Weights of a small image VAE.
Model: 9.58M parameters, encoder arch swin, encoder norm rmsnorm, encoder moe top_k, encoder num experts 16, encoder depths [6, 6], encoder widths [80, 160], decoder norm groupnorm, decoder widths [64, 128, 128].
Training: ademamix at rate 0.0006, 12400 steps, batches of 64.
Data: trained on retinal OCT scans (Kermany 2017), 49215 training examples.
Rows from expert 4 of block 5 of the encoder, named by matrix and row number. Rows with one number belong to one neuron. Each number is 500 + 25 x the weight over its row's rms, rounded and kept within 0 to 999. All counts start at 0. Numbers have three digits each. After the name is the row's rms in percent of the matrix's.
# up: expert up (encoder.blocks.5.mlp.up, 16x160x80), inputs 0-79
# down: expert down (encoder.blocks.5.mlp.down, 16x80x160, transposed), outputs 0-79
up.79 097:500500523500500500443500500500465530450500553500538500500500500548500500500500500500500549500500500500465455500500500476500559500500533500540466516500500500500551500455500500500550459500467432500500500500524500500500500500436500455500500500
up.80 094:500537500500500568500537500500500538500500552477500500500500500527500453500500500500500500500500500500500457500500500500500500537500500500500500500517559575535500500500414500537500462453500500500464462500500500500500500500500500500578500500
up.81 146:458535500500529466500456532500500522474500500538532500500527500500500519449500500528500542534500500552500458469500451500479500536500500528486500526500500542500500500458500470500537500474466528500500445538535500500556500500470500464500486500
up.82 093:500500500465500500500500500500500500500476500500500500549500547418500500547473500500399500519500500451554500500500500500473525432500500500544500500500500472500500500546500500500500487500500444500500500475500500500500500500500522500447500500
up.83 081:500500500454535500500500447554500500500500500500457500500500500449466500500555500500500500475500500500500558539500500500500500478500500500500500461536500500437500500500542578500531500540500545500540500500500554549500500500500485500500500500
up.84 095:534500500500459500500500500500541500530500500464500500500500556451500531500500448541413500500500500500500500500466500500500546500500500500500500500500500500500500500527533500500462500500552421500500558500500471472500500533525500536463500500
up.85 054:500500500500500500553416500500500500500418500500500500423500500500500500500500542500500451447500500500500500500500500500500500500500540500500433500500500500500452434500500500500500500500500500470500571500456500500500500500500500500500500500
up.86 076:500500547564500500500429500500500500500500500539500500454500446500500500500500500500542500500500500555500526500500500500500500500500500500500500500528459500454500500461500500561500500473500549466500500469572500500500500500419500500500500500
up.87 072:545500500500453534435500541500500500556500500500500500500434500450500500500500500500454500523500500432556500500461500500455425500500500500500500500500500531500534500561465500500500454500500500500500500500500500500500500500500500500500500500
up.88 053:554500500500500500414500500500500500500500546500500562500500500500500500500500500500500500444439500584500500500500500500500500500550500500562500500500500500500500500500500500500500500500500500500500449453500500431500500500500562500500500500
up.89 076:500500500500500500500500500500500500522500464500500500500500414500500500500500500500566500500500500551500532500500500437500500500500500500500500500533500500500466500454500570571500500500474568500500500474553500539500500500434500500500500500
up.90 078:500452500500500500480500500452500500454457500540500500500500445500528500500500500500610500500500500500500517500467500500500500500500441500500500500500472500500468500457500539500500500542500500500500500500561500500500500500421500470530500500
up.91 074:500575500500500478500500500500464500500500500500500500500500500552500500500500500500500587500457500500451430500557441500500547532500500500500500536500500500450500500500500445500500500465500500500500500500500459500500500558500500500500500500
up.92 136:500546500530500478466500532500500500459520530500533500500526500500464500460500534500500539523500487537469439500500500500500500500483500500500500530500500534500557480500475454527540500472500500500463429541528455500500500500500455467500500539
up.93 060:500500534500500500500500500500500500557500500500500500500500500396500500500500500500500500500500500444500500500500500500500558443500470500500500500500500420500441500500500474500500500500500500538500563500500551500450500500500500500443500500
up.94 057:500500500500500465500552500500500595500433597500500500500500500500500500500500527500500602457500460559467500500500500500500500500500500500533500500500500500500500500500500500500500500500500500500500500555500500500500500500500500500500500500
up.95 141:500500500456500500543533462544500500526500500463465500539500537500500467522500500500462451500500517500528500500500500500521474500545500500500500500549500500432500500500554500500500553500500528500559568500500500500500500500543500500500548500
up.96 056:500500500500500500500500500500448500500500500586500500500500500500500500500500500547500500500500500500500500500500500500500453500500500500500500500500500500500643500500500500500500500500500568458500500500500500500576500500500500500553500500
up.97 088:500500500500500500500500531500500500500500500500500473500500500500468524500500500558452548500464500500500420500500450500531500500500563528500500546500500500574542500500500500500500449500500441500474500500556500459500500500500455500500500500
up.98 152:500461500500500484500500460546527500500500500500449500500476528466514463531540500483465454500544500467538500500485531500521500485500465500500500477538500500500458500500500555500500526558500500533542550500500529542500528449500483500468500500
up.99 074:536500500500500500536446500422500500500500500500500500500575500500500500465500500557500500500500472500447440500500500500500500500500500500500458500451543500500500529500500500563500500500542454477472500500500500443534500500500500500500522500
up.100 085:543500500455458567500500500500500500500500500500500500500500550500500500500500537500465500500500500500500500500453500536500500453500500500500500454500500464500500500500474500500476500471521415537533500500500500500460500526500584545500500453
up.101 100:464543456500536458500537500500500500500500500500475500500542500500500467500475500500500500500529531569474500500500500500500500500532500500429500526500500500500564500471500477476500552500500584552500500500500500500544500470500500500500534500
up.102 043:500500500500500500443500500500500500500500500500500500500500500500500500500500500500556432500500500595500500500500500500500500500500500544500500545500500500500466500500548500500500500500464580500500500500500588500500500500417500500500500500
up.103 077:534500500500500590500445500484542500537500567500500527500500540500533530500500500500500500500500500500500500500500554500530544445500500466500500450500500500536500500500500548500500500500500500500500500500500500500500500500427551500460500500
up.104 049:500500500500500500500500563500422500500500500500500500500500500500500500500500557540500500500500500500571500500500500500500436441565500500454500500500500500500500500500447500500500438500500500500500500500500553500580500500500500500500500500
up.105 072:534500500500500522500500500500500500500500500500500500500405500500500500500442500500543500500500529537500475500500500500500500455500500500543500500500500500577500538500500500500500426500500423500500500500500500500464500539500577500500500500
up.106 077:500569457500500500500555500500500555439500500464500539500500500500452500500529556500500500500500500456437500500554500500547500500537500500500500500500500500500500500500500500500563500529500500500500500551454500500500535500500500463500500500
up.107 051:455500500500562451500574500543500500500500500500500500500500434500500500500555464500500500558500500500500500500500413500500500500500500500500500500566564500500500500440500500449500500500500500500500500500500500500500500500500500500500500500
up.108 067:500500500500500500500500500500500500500500553500500500500500500572500500500434500500500572519500500574500500500530500500500500500500500500500500500500500500588500500500500500500500440462500500500429500547500500500500500542500500453500457500
up.109 193:537500469500500500500521463500528500485500483500500529500500525474500500500535469500475457500549531474524552500500524473524500500528500464472479500537500483463477456500522551473500526500500500500543552500470525544500552480530500552472500500
up.110 097:548500500500500530500500500500470500536520500438452541538464500500529464500530479500460478521500500500500500544470546500500552500548500466500500500500500463500500500500500500468468500500500435500536526500500500500464500500536500534445500500
up.111 112:479500500543500467500500540500476500500500531534500500500506466500469500500500500500531535500500500520459429450500500500500500527500500522500500500500500500500500500460500449500542500434500500500500426526500448500551500500500444459522500500
up.112 105:500519525500500500468500500500500531469500529500500500451454500532500500500456500500546542500466500546500500500471500500500530500500500500500500500500500500578500500500468500540500500470500500529500456500500472500500500500436590500553471500
up.113 097:569500467500500500500500456500500500500455500500465500500500526449500500556535500500500435500500543452545555500500500500532500472500500466500500477500500468500459500539500500500500500544500467500500500500500536500447500500500555500500500500
up.114 069:500500500557500500500500558500500500500500500500500500500500458500500500500500562500442555500500500552536500500500440550500500500456500500500500500500500539500500500500500500500500418500500446500500500500569500531500500500537500500500500468
up.115 062:500531500548500500543500500500500500529500543500583500500500558500544500500415500553500500500500500500500425500467500500500500429500500500500500500500500477531500500500500500500456500500500500500500500500500500500500500500445541500500500500
up.116 068:500500500500500532500500500500469500500535433500433461500454536448500500561500500500456500500500500463500467540500500540500447500500456500500500500500500500500500500500449500500500500544500537566500500500500500500535500500500447500500500500
up.117 080:468500500500500500500500500529500500418500500500500500441500500540455500500500500476500500500500500500500500548550500500500500599500500526500500500500500500500500500500435500500542500500500521500500500551462500500500500450538462538535500500
up.118 179:544500500465483500521523459529500500500467500500454541500474547464523452542539500459461500475546534500529500500469529500500500466500456460500467469532500477524500466500500500477500500500500466526546532500470500531500500500500528500500500500
up.119 077:500458500500500500500462500500500500500500500537500500500500500500500500561500500465500500420578470500500500500500577500477500440500500500500500500500479500500473500500555500500500500500500500500538500500500500500414546500500543500500500500
up.120 034:500500500500500500500500500500500500500500500500570437500428500500500500500500500500500500391500500500500500500500500500500500500500500500500573500500500500500500500500500500500564500500500578500500500500500500560429500500500500500500500500
up.121 060:500500500500500500500549500553500500500500500442500500500500500500449500500500500500500500500500500454500541500500500500548500556541500500500458500500500500500500430500500500500500451500559500554500500500500500546500500500500444500500564553
up.122 082:500500500500500466500500537451457539500500500500531500500500452500500500435500500534533556550468477535500438500530500500500500500500500500500500500500543503500562465500493500500500500464500500500500500500538500500568479500500447500500500534
up.123 066:500538500500500500500558500500500500500500438500500500500500500500447500500500462500422500500500500500500500500500419465500500500500500500500500433500500500500500500500500500500500500500500500500500553559500515500500500500500500500389500500
up.124 055:500500500500500500500500500500518499500500458500500500500500500500420500433500535500500500409500492500401500500500500500500500500500500500500500500500500500500500500455500500500500500581500500500500557500500500500500500500500424500500500500
up.125 087:462500464552500500500500534500467539500500500500545500500500470548464525500500500511500500544500500500500457468528500500500500537469535500500500500500500500500545500468467411500500500452500500500438500500500500466552500500522500457500500500
up.126 070:500500500553500500500500500500500500500500500500500523500500438548500500500438542500530500618500500500500447445500500500500500566500500500500500500500500500500500500500500524500500500500467574500500500500500500500500500500500448500500500500
up.127 101:500500525500500528500500500500454500500500530500528500500500466500500500500500500500500568542500500500500436500462500524500500500500500500500500520500474542565500500500445452536500439500466431500500436500541500500500469500500500500534500500
up.128 149:500500500473500537524500481527535500532476500500500500500500556453500484500543468500500463500527515457532531500461541500500500500520500449500500500500500453527500500552500547486500500525528449500549545500500500523500500500500500547444513500
up.129 218:537500500500500500500500454500527486500461500462457533473466500465530460536532500500500500474543500480531500533500533500540500475536471461500500500532500479500500475500500500500463525540514480500541500470468532540464540471500523543481530489
up.130 044:500500500500500500500500429500500500500500430500500500500500500500432530500500500500500500446500500500500500500500500500500438500467500500500500500500500500500500500500500500564449412500500536500500500500500500564500500500500423468500500500
up.131 064:500500500500500500500457500500500500500500430500500471441500528395552500500500500500500437531500500500500500500438500500500500500500500500500500500558500500500451519500500500500500500500500500500500585500500500547500500500500500500500500500
up.132 122:500500500500500500464500547447500500460500500500531485500500453500500500455500549500500540500464500548464450500514500518500500500500500513500500500464500500500500524432500500500500500457482500500500440500500500500567526500432500480534500467
up.133 059:500500448500500500597582500500500500500500500500500500500500500500500500500500500500500500500500500500500500500550500500500500500500500500500500500500546500500500500558500500500559500500576500545500500552500500500500563500500466564500500500
up.134 054:500500500500500550500500500462500500500500500500500465500500500549500500500500533500500604477561500553500500500500500441500548500500500500500500500562500500500500500500424500500500500500571445500500500500500500500500500500500500500500500500
up.135 198:534488500468500531512510477500500500500492500475463520500500545500535483542538449500468464500500500464539544500459538500508500470519500460500485458534500460500471485500534549483460500513520500500542536468482500500500514487500530549468510500
up.136 094:456500500500500456500438500486500500500500500500500500535587453500500500500500500500544551500500500500476446500500448500469500500500500500518500500500520500500500500445454500556500500472452500500468500500500500500531500500500500458561500500
up.137 112:500519500500500500500500552500461500500500543532546500500535500557500500455500536500530563522473500500500450500500441500500500528500500500500500500500500500536500500500500451561500463455500500479462500500500465500500500526450459500537500500
up.138 049:500500437586500443500500500500500500500500563500500500500500500500500500500500500500500500500500500500500500500500500500500500500500500500500547500500500500585500500500500500606500500500500500500500500500500500462459500500500500561564500500
up.139 111:453535500546529500500463535432500500500500500538539500500539444500500500500455500500500500500500500500500500500544500500500500500486500526500520551500545527472558500500500500500542500457500500485464455544555527500500500500500500475526500500
up.140 151:549500482500500500500531500500547500486500500459473500500500541500500461541500500500465500461533500500531558548461555485526550470500478500500456500500500500500472459544533545500500500543500493516500500500500500500464500500500500545465516518
up.141 090:500500500538500500500473500500500500456500500500500500500500500540500477454468500500500500500500472500455500500554445500500432567500500500500500500471500569500500534500447500500510500500500500500500463500576500500567500500500462500500500500
up.142 086:500500500500551500554500500542500458464466500532500500500540500500477500500500500551500500500500500500500500500500439470500500542500500500453500500465500500458500500500563500469500524500500557500500500543500500500500550467500500500455547552
up.143 140:500480475500522536526500457547528500500500482463500500522473500500500479528500458500500465459523500460530559500500549500500532500525500500500500470500500470500471472500528556462500500539500458522500564500451500500457500500500500539500500500
up.144 056:500446500500500500500500500500500500500500446500542500500500500500500500441500500500587500460500500601500500500500573500500456500500500500500546500500500500500500545452500500500500500500500500500500500471500500500500500530435500500500500500
up.145 067:500500500500500453500500533500500500500500500500500500500500500500500500433500500500500500500500500500427500500500427443500500581448500481500563500517500500436500500500500500500500500500500527556500500500500488500569500500500458500500500500
up.146 092:500547538500526500500500500472500500453500584500500500500500455500500500444500500500500584543500500500447500500500500500500527539500500500500500500500500546500554500500500447500500500500500455500451456500467500500537500500500500500500500500
up.147 071:450500500461500500500500500500500500500500468500500448500500500500402462419500500500500500500500500550500500471500439500500500500500433500500500544518500500432500500467500500529500500500500500500500464500500500500500500500500459500535500500
up.148 110:500500465500500464558500500500500500500461500500500500500543500500500500500540500500500448500541500500500500500500500500529500530500500500455527500500537500445500500474547500463500541500500562500500539545527500528537500450500429500500500546
up.149 125:500500500550464500467459543446500500500500500540526500500451500469500500500458500500500500485465500552529500481500500500500484476467500561531531500500500500539500500544500500500462452476469448500464500500545500500472500500500500500500460465
up.150 064:558500456500500500500500500500500500500500500423452500500444500500500500550554500500500456500500500454500500560500500443500500500500456500459500455500500500500500500500500551443500500500500500544541500500500541500500500500500500500500500500
up.151 092:462538471500500500500500500458476500467500500500500500536500500500500500451500500500500527500500500545500466500517468500500541516500500500470500529500500500478542500465500500500500500458500552500500434537500500472564500500517412500520500559
up.152 068:500417500500448500500500500438500500500500500500500500500424500500500500554463500500563500446500500500500500500500500500500500406500500500500500500500500500500500500500500500500500500500500443500500500459500500473500452500500552500500500500
up.153 086:500500500500531500558500470562500500500469465500500500500500500500500500449500500500459478500529500500500500500500461500532472575500500500500500542500532560500500500500511500500500500500500565500500556530500547500525500500560445500500500500
up.154 060:500453500557448500500500500500500469500500500500500500500444532420500500500500500578500500500500500500500500500500500500500500443451500500500500500500549500500500500576500464500500500500463500500500500500500565500500500500500500500500500440
up.155 073:500471458500470455527500500539500469500500500500500500500500500448500500500500500500443500429500500500566552500526500500500500500500500438500531447558500537500500500549500500500500500500500500500500556500500500500500500500549454500500500500
up.156 113:537500500463530500500564456556500500500500500500453500500500535500500500500542453500500452500500500454500500500500500462500500546500500500500468500556500500500500500547500530500500500500500500533552535500457462532478500466500462540500527500
up.157 199:533468500500488500500500500536539500527463461500460537500475538460500465537500472500472465477543521453500536536500537500500500500500466500500500500500512466515460500500519540480500523538515500518539550500481500540500500465500525540475535500
up.158 099:500500500500521500500522471500500500500500466500470533463428500456500466547500500462500462500500540500539529542459500500526500500500467500500500457500500456500500500546500500479484450500500500500530523500473500568500532464461537500500500500
down.79 075:500500557557500500500500500500500500500500587500500500500500500500500500500500500500500551500500465446500550500500500500500500500457500500500500500550500500500452500500500500500447458500500468500500526500500500500440500564500500500500442447
down.80 140:500500500548500500500500500500500500500441567520453500500526500500500500500529500500534500500500500466519500558500533523526500552485500500476551500538500500463483442500471500500466455500500500500500476500523500500482500540500477476465428500
down.81 075:500500500500500500500446500500500500473500500500500500500500500500500528500432500500500500500500465500500542469500500550458572500500464500500500540500500500500433535525500438547500500500500500500500500500500557500555500500500500500444542466
down.82 081:500500500500472500500569500500429553500503424481557500461500500500500500500500456500500500500500500500500500441500466439527500500528500500500500500500500500530500500500432500500500500529530500500500500539518500500500500500500500545500554500
down.83 097:500471500500500478500544500500500500471500446500467500500547500500500500500500500500500500500541551500473500439500448462500500500500464500500500500500500500549543500500500500500500531542533556500542527500500454500500500452500500500573542500
down.84 090:537500500391500500500500473500441524500500416500556500500500500500500500500500500500500500500517500500500500457463473432535500500525484500500488500500522500526500500500500532500500500500500470547530500500500500500500545500500528500500543500
down.85 052:500500552500500500500500500442500500500500500500500500441500500500500562500500500564500500500500500500447563500500500448420538500568500500500448500500500466500500543500570500500500500500500500500500500500500500500500500500500500500500500500
down.86 082:500500450443500478500500500500500500472524469500573500500500500500500500488500500500500500532500500580466547435500500500500500500500421500500441500500500500500520500500500500500522500541500500500500500500500500500525500461500500500500575531
down.87 079:500500423500500500500500500500500500500500500500500500434500500500500500500500446500500500500541524500536500467500500540500500500500500454441439500560454549529500500523500500500500500500500500500551500500500464552443500500500500541500500500
down.88 109:500536500566500532500465500463500500500500547500500472533500500528500500500500533500562500525473500500500462555500500480500458500500537535500548500500500456500468500500500461541500500500500463500500474500561500500500470500500475500444463500
down.89 100:500500500459508500500500540500470538500517477540560500455500500500500500500500500500500500500500500591500500437500484469500500500500424500500451500467500500500530550500500531500529500500500500500500500500500500500532500467500500500500579500
down.90 095:476500500456500464500500500500500541500522466500554500466500479500478520461500500500470500500500500558500500500500471457500500500482500500500448500450500500500549580500539500500530500536542500500500500500500500500547500464500500500500574500
down.91 078:531500500438500500500500500500453500500519455500564500500449500500500500500500500500445500500500500500500500500500500500500500500449445500537456500417500500539500519459500500500500500500500500500522500524500543500500500500500500540500576534
down.92 052:500500500595500500500500500500500500500500500500500500500500500557500500500500500500528500500500500380500500500500500500558500548500552500500500500500500500543500500500500500548500500476500500500427500500564500500500500500500500500500500500
down.93 112:500500527543500548500500500500538500543500500500447500546534524500500542500500500500539500500500500448500467553500500548500500542500566500500550500548475500476500442500500500500457500500500500500500500500500500500475471554500465500500500500
down.94 107:500500500500500475500549500500479500533430542523407500500500500533500466500554500484500490543500500437500500560500500478546500526500500500461500527522500467500480500468500500458500470500500500500500500500500500500500468500500466471525500500
down.95 097:500500500570522500500500500464452500525443537500500500500500476500500500500555533500546500500471533453500447500500532500500468500500500536500500523461542460500485500500461476500500500500500500545452445500523500500500454500500500471500500500
down.96 059:500500500500500546500594500500552500500500500555500500500500500500500500500549458500500500500500468500500500500500500500500462500500500500500456500593500500500549500500500500446465546500500555500544500500500449500500500500500500500500500500
down.97 039:554500500563500500500500500500500500500500500500500500414500500500500500500500438500500500590500500500500500500454500500500500500500500500500500500586500500500508500500500500500427500500500500500500500500500500500432500500500500500500434500
down.98 086:500500500500500500500500500500581435500500500500500473552500500470538549500468500500500500442500462500525500500500500555500542500477500500557500500533500500500500500530500500500500500500500500439500540500500548463500500500526535500443500500
down.99 047:500500500500500500500559500500500580500500500500500500400500500500500500469517500500500500500500500430500500500500500431500500500500500500500445500500500500500500500500500500500500500500500556500500500500500430500411500500500500500500500500
down.100 122:500500500500526500500500500500500449538464500500457469500500500500500500500527500467500500500500500500500459500472500500500500548520553500500564500552500500460476444500500477500471500440500477538500500500500472500464500544500471500500414500
down.101 075:500500500537464500500458500500500500500571500500534500561500500500500500500500500546500559500460444500500500465500500500463500445500500500536500500442500473500500500500549500500500500500500461465500500453500534500547533500529543500500500500
down.102 076:500500500427500457500500500500500500500528438500574500444517500500500500500500500500477500500542500553500500450500467500500550500500500500500436500500500500500541554500500541500534533500500500500533525500500500500535500500500532500500533500
down.103 068:500530500500500500500500468500500547458500389500578500500500500500500500500500500500500500469500500554500500500500500451500500500543500500500500500500500500500500500500439500500500500500500500500500500540500539500500500500461500500500586542
down.104 055:500500500432500500500559500500500550500421500500500500455500500500500500500500500448500500500500500500500500500447500500546500500500500433441500500500500500455500500500471557500500500500500500500500500500500432559464500500500500500500500500
down.105 169:486500500538500500500500500500500447545461536500465500543514500500500500528500500500542500500475500500546500500500540538500448531500540500500547500544500483477459438500500500500465483450500500500459479500500500500467476500487500500500430471
down.106 094:500470500418500500500462524500482525458547500500500500500500500500500500466500500500500500500500500541500546446500473463500546442500434500500500500442534500538500545500500541466500500500532500476500500500500500500500500470500536500500500527
down.107 143:500500500567500539500500500500500473532500571500500500529523500500500525500500500500500500500447500500535500500500500537500500500500500518500554500500500470441477451500500456500470462459500500500500500500530500500470466545500500500453426475
down.108 140:512500500520500542500500500500562434500481520500472468500500500500500534518500500454500500500467500500500500500469533500464500555500500500500547500559463481476500460500531500500500500452475472478465500500500522500467500546500500526462439479
down.109 072:500467460413500500500500528500500531500500445500423500500500500475500467500500451500500500500529500500500500477500500500500500500500448500500417500550448535500500500500482500500500500555555500500500500500500500500500500500500500537500500500
down.110 095:500500500436500500500481500500500500462500450500500500500500456500500500500500500500500500500530500549500500500500500467525500500540446500535500500421534500524500540500500500500500540500500500500534471500465544500532500469500535500500593527
down.111 171:480539500553500532500477500500526494536500554500467489500500520500500518535500500500552511500466500479530500559489546500478483546500537530500541500519465460500500500520500463500500500470471479500451479500532500477485500531500481500453449500
down.112 130:500500544548500526500500500500546434500500552526500468550500500500500500519500500500555500500500500500500500542500500529500456500500524525500563500500500462467450465500500500500469500472500500500459500500516500500500472500500478500448438469
down.113 072:500500450446500500500500500500446537500500438443500500459500500500465500500500500500442500500535500500500500463500461462562500500500500500500430500500500575532500500500500500500500500500500500500560468500500500500500500500500500537500500500
down.114 051:500500500500500500500500500500500500500500500500500500420500500500500500500500500500500500500560500500500500500552500500548500567500500442500500500500500545546500500500500500500500500500500573500500564500500438500439500500500500557500447500
down.115 043:500500500500500569500500500500500561500500500500500500500564500500500500500527500500500500500500500500500500500500500415500415500570500500500500500500500500500500500452500440500500500547500500500500500500575500560500500500500500500500500500
down.116 086:500500500500500500500453500500500500500500500500500500427500500500500536500500500538448500478500500556442529500500466500500555478500437473500468500426500460500534500500500500500554500500500500462529500470500500500500500500500500500534544536
down.117 100:500500500442500466500470500500500500500518465500500500461500500500500500500500500500500500500527500500463500448500500500500500455500400500500500500453500500500546560500500538500548500550500500500548500500500500500547500500500518500531569500
down.118 093:500500500500500455500500531500500500455542447500500531500475500500500500500500500526455500500526500500444552500500500453500551447500449500500500500500500500500500564500500500500500500537500500500500500500500500500500532500500539500500595549
down.119 061:500500500500500500500601572500555500500500450500500500435548500500500500500500500500500500500500500500500500500500500500500500500500500456500500500607500573500500500500500500500500541500500500500500500500500500500500500500500500546500500500
down.120 055:500500500500500500500500500500500597500500500500605500500500500500500415500500500500500500500500500500500500404500445500500500500500500537500500500500500500500542563500500500500500500500539500500539500500500500500500500500500500500500500500
down.121 068:500462500426500500500500500500500500500500472500540500500500500500500500500500500500500500500537500544500500453530453500500549430500500500532430500500500500500500548500500500527500500553500500500567500500500500500500500500500500500500573556
down.122 150:500500500551500500500500500500500454540500561519458469536500500500500528500500500520532500500448500466531469500500536547500466556500539500500543527544500500473478500500500468500500500465484500500500500500521481500500466553500500500500427500
down.123 107:500500500500500542500560471500500464500500551500445500500536531500500500500500500500532500500500500500500500500500500539548500551479548500500537500569500500500500444500500500472468500460500500500500500500500500500451500500500500500500402500
down.124 039:500500500500500500500551500500500500500500500500500500500500500500560500448500500500500500500500500500500500500500500500500500500559500500500500500601500500500500500500500500500500500500500585500500500500500393500500500500500500500500500407
down.125 147:500524500500500526500500500500500473533427555518458476500500520500511500500500500500536500500457500473500500550490527533500477547500500500500500500537483460500452500500500450500481500464500475500448500483534500500471478550500500500465434472
down.126 062:436500500500500500500500500500500500500500500500500500561500500500500572500500500500500500500500453500500500566500545546465500540500500500500556500534500456500500500500500453500500500500500500500500500500500526432555500500500500453433500500
down.127 087:500500500570500500500532500500575500500441541547500500500500500500527500476500500500531500500500460500500500500500555554500500551500500500500500500500500500500500449500557467500475500473500500500500500466500500500481500500500500500452419500
down.128 080:500500500500500500500500500500500497500550460500552500500462500448500500500443500544444500478500500558500531425500500500500500434500500500500500500500500500500500534500500500500500550500500500461500500500448500500518500500500525500500584500
down.129 080:500500500500471500500425541470472500500567500500552500500500500500500500500500500548500500500500500500500500500500500453500500423531500532554500500500500500500500557500500500549500533500500500457465500500500500500560500545500500500500545500
down.130 083:500500500461500500500500546500500500500500472500550500439500463500500500500500500500460490500567547548500550448500456500500553500500454480500500500456500500500506555500500500500540500544500500500523500500474500500529500500500500500555533500
down.131 037:500500500500500590500500500500500500500500500500500500424500500500500500500500500420500500500500500500500500500500500500500500500500500500500500500594500500500520500500500500500500500500500569403581500500500500500500500500500500500500500500
down.132 049:500500432500500500444500500500533500500500500500455500500530500500500500500500500443500500500500500500500500500500500556500500500500589500500500500580500500500500500459500500500500500500500500547500500500500466500500500500500500500500396459
down.133 090:500500500437500458500477500500500520500543465500537500500500500500500459500500500500447500500500500534500500500522500500500531459500436500500454500435500527500546557500500546500531500532500500500500500500500524500500543460500500500500573500
down.134 086:475500500537530500500500500500500500500455500500435500456533500529500453500540500474532500500500549456500469540500500500557500500545500500500500500500500500477500460500472500461500500500500552500500500500500437500438471500500500500500441500
down.135 085:500500500437462500500500574500500500500533461500550500500500500500500500500500500500446500504500500552500540422500500500500500440500500500530500500500500500547500500500500565500500537500500479500533500500500500500500500500500500500500580481
down.136 106:520500500460500475500500500500465573500500464500545561500500469500500500533454500500470500500500546535472500500500461480500565453500466500500474500453500500500500500500500500500527500555500500500500500500482539500521541500500500500527550535
down.137 044:500500500500500583500500500500500500500500500500500500500500410500500440500500500500555500500500500500500500500500500500500500569500500500500500440500500500439500500500500500500449500500500500500442500500569446500500500500500500500500449500
down.138 101:500500548571500500462500500500500500540500500537500463531500500500500500500524530500551500500500500443500469500500500500500456500500500500500564500500500467500500500500500465500471500466500500500446500500564500500500480543500500500444444459
down.139 029:500500500627500500500500500500500500500500500500500500500500500500400500449500500500500500500500500500500500500500500500500500500500500500500500500500500500500500500500500500500500500500500500500500500500500411500500500500500500500500416421
down.140 210:475500474547523481531525500482457500500464546500467523511500500500500468522535533500547500544500546463500457546521500500533500527500500500462500500473527474457500466500471475465500469471500500537500469524524500505500463512500473472500464500
down.141 092:500500500484500500500500500500458576500500500470535551457442500500500500500500500500464500500500500500500500500544456473500500463500462533500465500418500500500504531500462500500544500500500500500510500500500500482537500441500500500500570500
down.142 133:500500541500500500500478500500546500476526500500500500556500500480500550500463541520500544474500439500500500492500500524443494500521500537530500500500479458468483533517522500500500540476500473466451500481500550457551500532539500500500500484
down.143 113:500500500445500449500500500500474525500517466497526534466478500500500472500500500500461500500519500538456528500500477473500537456500447500500500500428500500500500544519500533500540533532500533517540500500457500500500532459500521500500561500
down.144 035:500500500500500500500500500500500500500500500586500500500542500500500500452500500500500500500500500500500500500500433577500500500568500500500500500500500500500500500500500500451500500500546594500543500500500437500500500500500500500500500436
down.145 102:500500500429461500500500500500500500500500500500543500500500500463500500500453500489467500500552500573500500446500500470467562500500450500500474500443500475500500546500500517500536545500500524500530500500480500500553500500500500500500548516
down.146 113:500500500531500500500534500500482426530500551521500500531500500500522500516547500500522500537500529444522458556500500500500500526500522500454537500530500459467486447500497500500482500500500500533465500500540463500500470543500473466461500500
down.147 062:500464500494500500500517500500527500500500500500500500425500450500500500500500477500500500616500500500449546500500500500500500500500461500456461500500500500500517574500500500500551500500500500500500500457468488500500500434500500500500500500
down.148 137:480500500500500530476480500500555500528500500516500500548500539500500538500500500500538500500457470474540462500480500500468472528500546500500500500544471500480467474500500458500476500452500473500500500471531500464500468500500479524448429453
down.149 044:500500500500500500500541500500500500500500500500500500419543500500545415500500500433500500563500500500500500500500500500500500500553500500500500500597500500500500500500500500500500500500500563500539500500500500500500567500500500500500500500
down.150 093:527469500500500448500500500500500500470530464466534500462500500500500458500500500500453500500500500534447500450500500500500500453478439500500425471500528500500500551500500553500500500540500529471500500500451500500541528466500500500500500500
down.151 142:474531500500500534500473500500535474500500544500500467544500535500500529520500500524528524500443466500500459500500540526469500500500500551520500526531479449500469500500527453523500500500500469500500500500545500500500467500500500500432440465
down.152 176:477500500547500500500500500500500452500460559500500478500513500500500500500500500500500500500500500461500461556500544500483456549500549500500554517544500469465500500500500466500471500455500500500500500500534475500479465554500470500500433469
down.153 107:525500500447500467500500500500486500483500457465539500500500500500500500500500500500456500500500500553500536500500500459500552457500435500500461500438500525541531543500500500500500500543500500500541500500500535500532500460500526500500569522
down.154 052:500500500500500500500576453500500500500500500500449500500500429500500500500500500500500500500500562500500500500500500500559460551544500500500448500500500577500500500500500500500500457500500500500500500500500414500500500500500500500556500500
down.155 094:500500421429500500500549500489500500500500500500500522448500500500500500500500435500500500500536525525500532463475452500521464500500500500500500500500464568500500500500444500500534500538500500500540500500500500542500520465500500500551500500
down.156 071:500500500500500500500571500500575500552500551500500500458551500500500500500482500500500500500500541500546500500500500500500500500500500500500500500590460500463500500500500500500500500450500500500500500500500500532447500500500463500500418500
down.157 073:500500500500500500500442500500572500500500500500500500500500500500500555500438500500500500500500500500500500435500500549500500461500500500500500500463500457500500500552569500568500500500500500447500500500500565500500500500545500500500545500
down.158 110:527481479441500500500523500500472500472500450463500532464500488500500500500500500534450500500526500500463528460500461462500539500482459475500440475445533500528500553500500500500500500543500500500557500500500500500500500500500500500500557532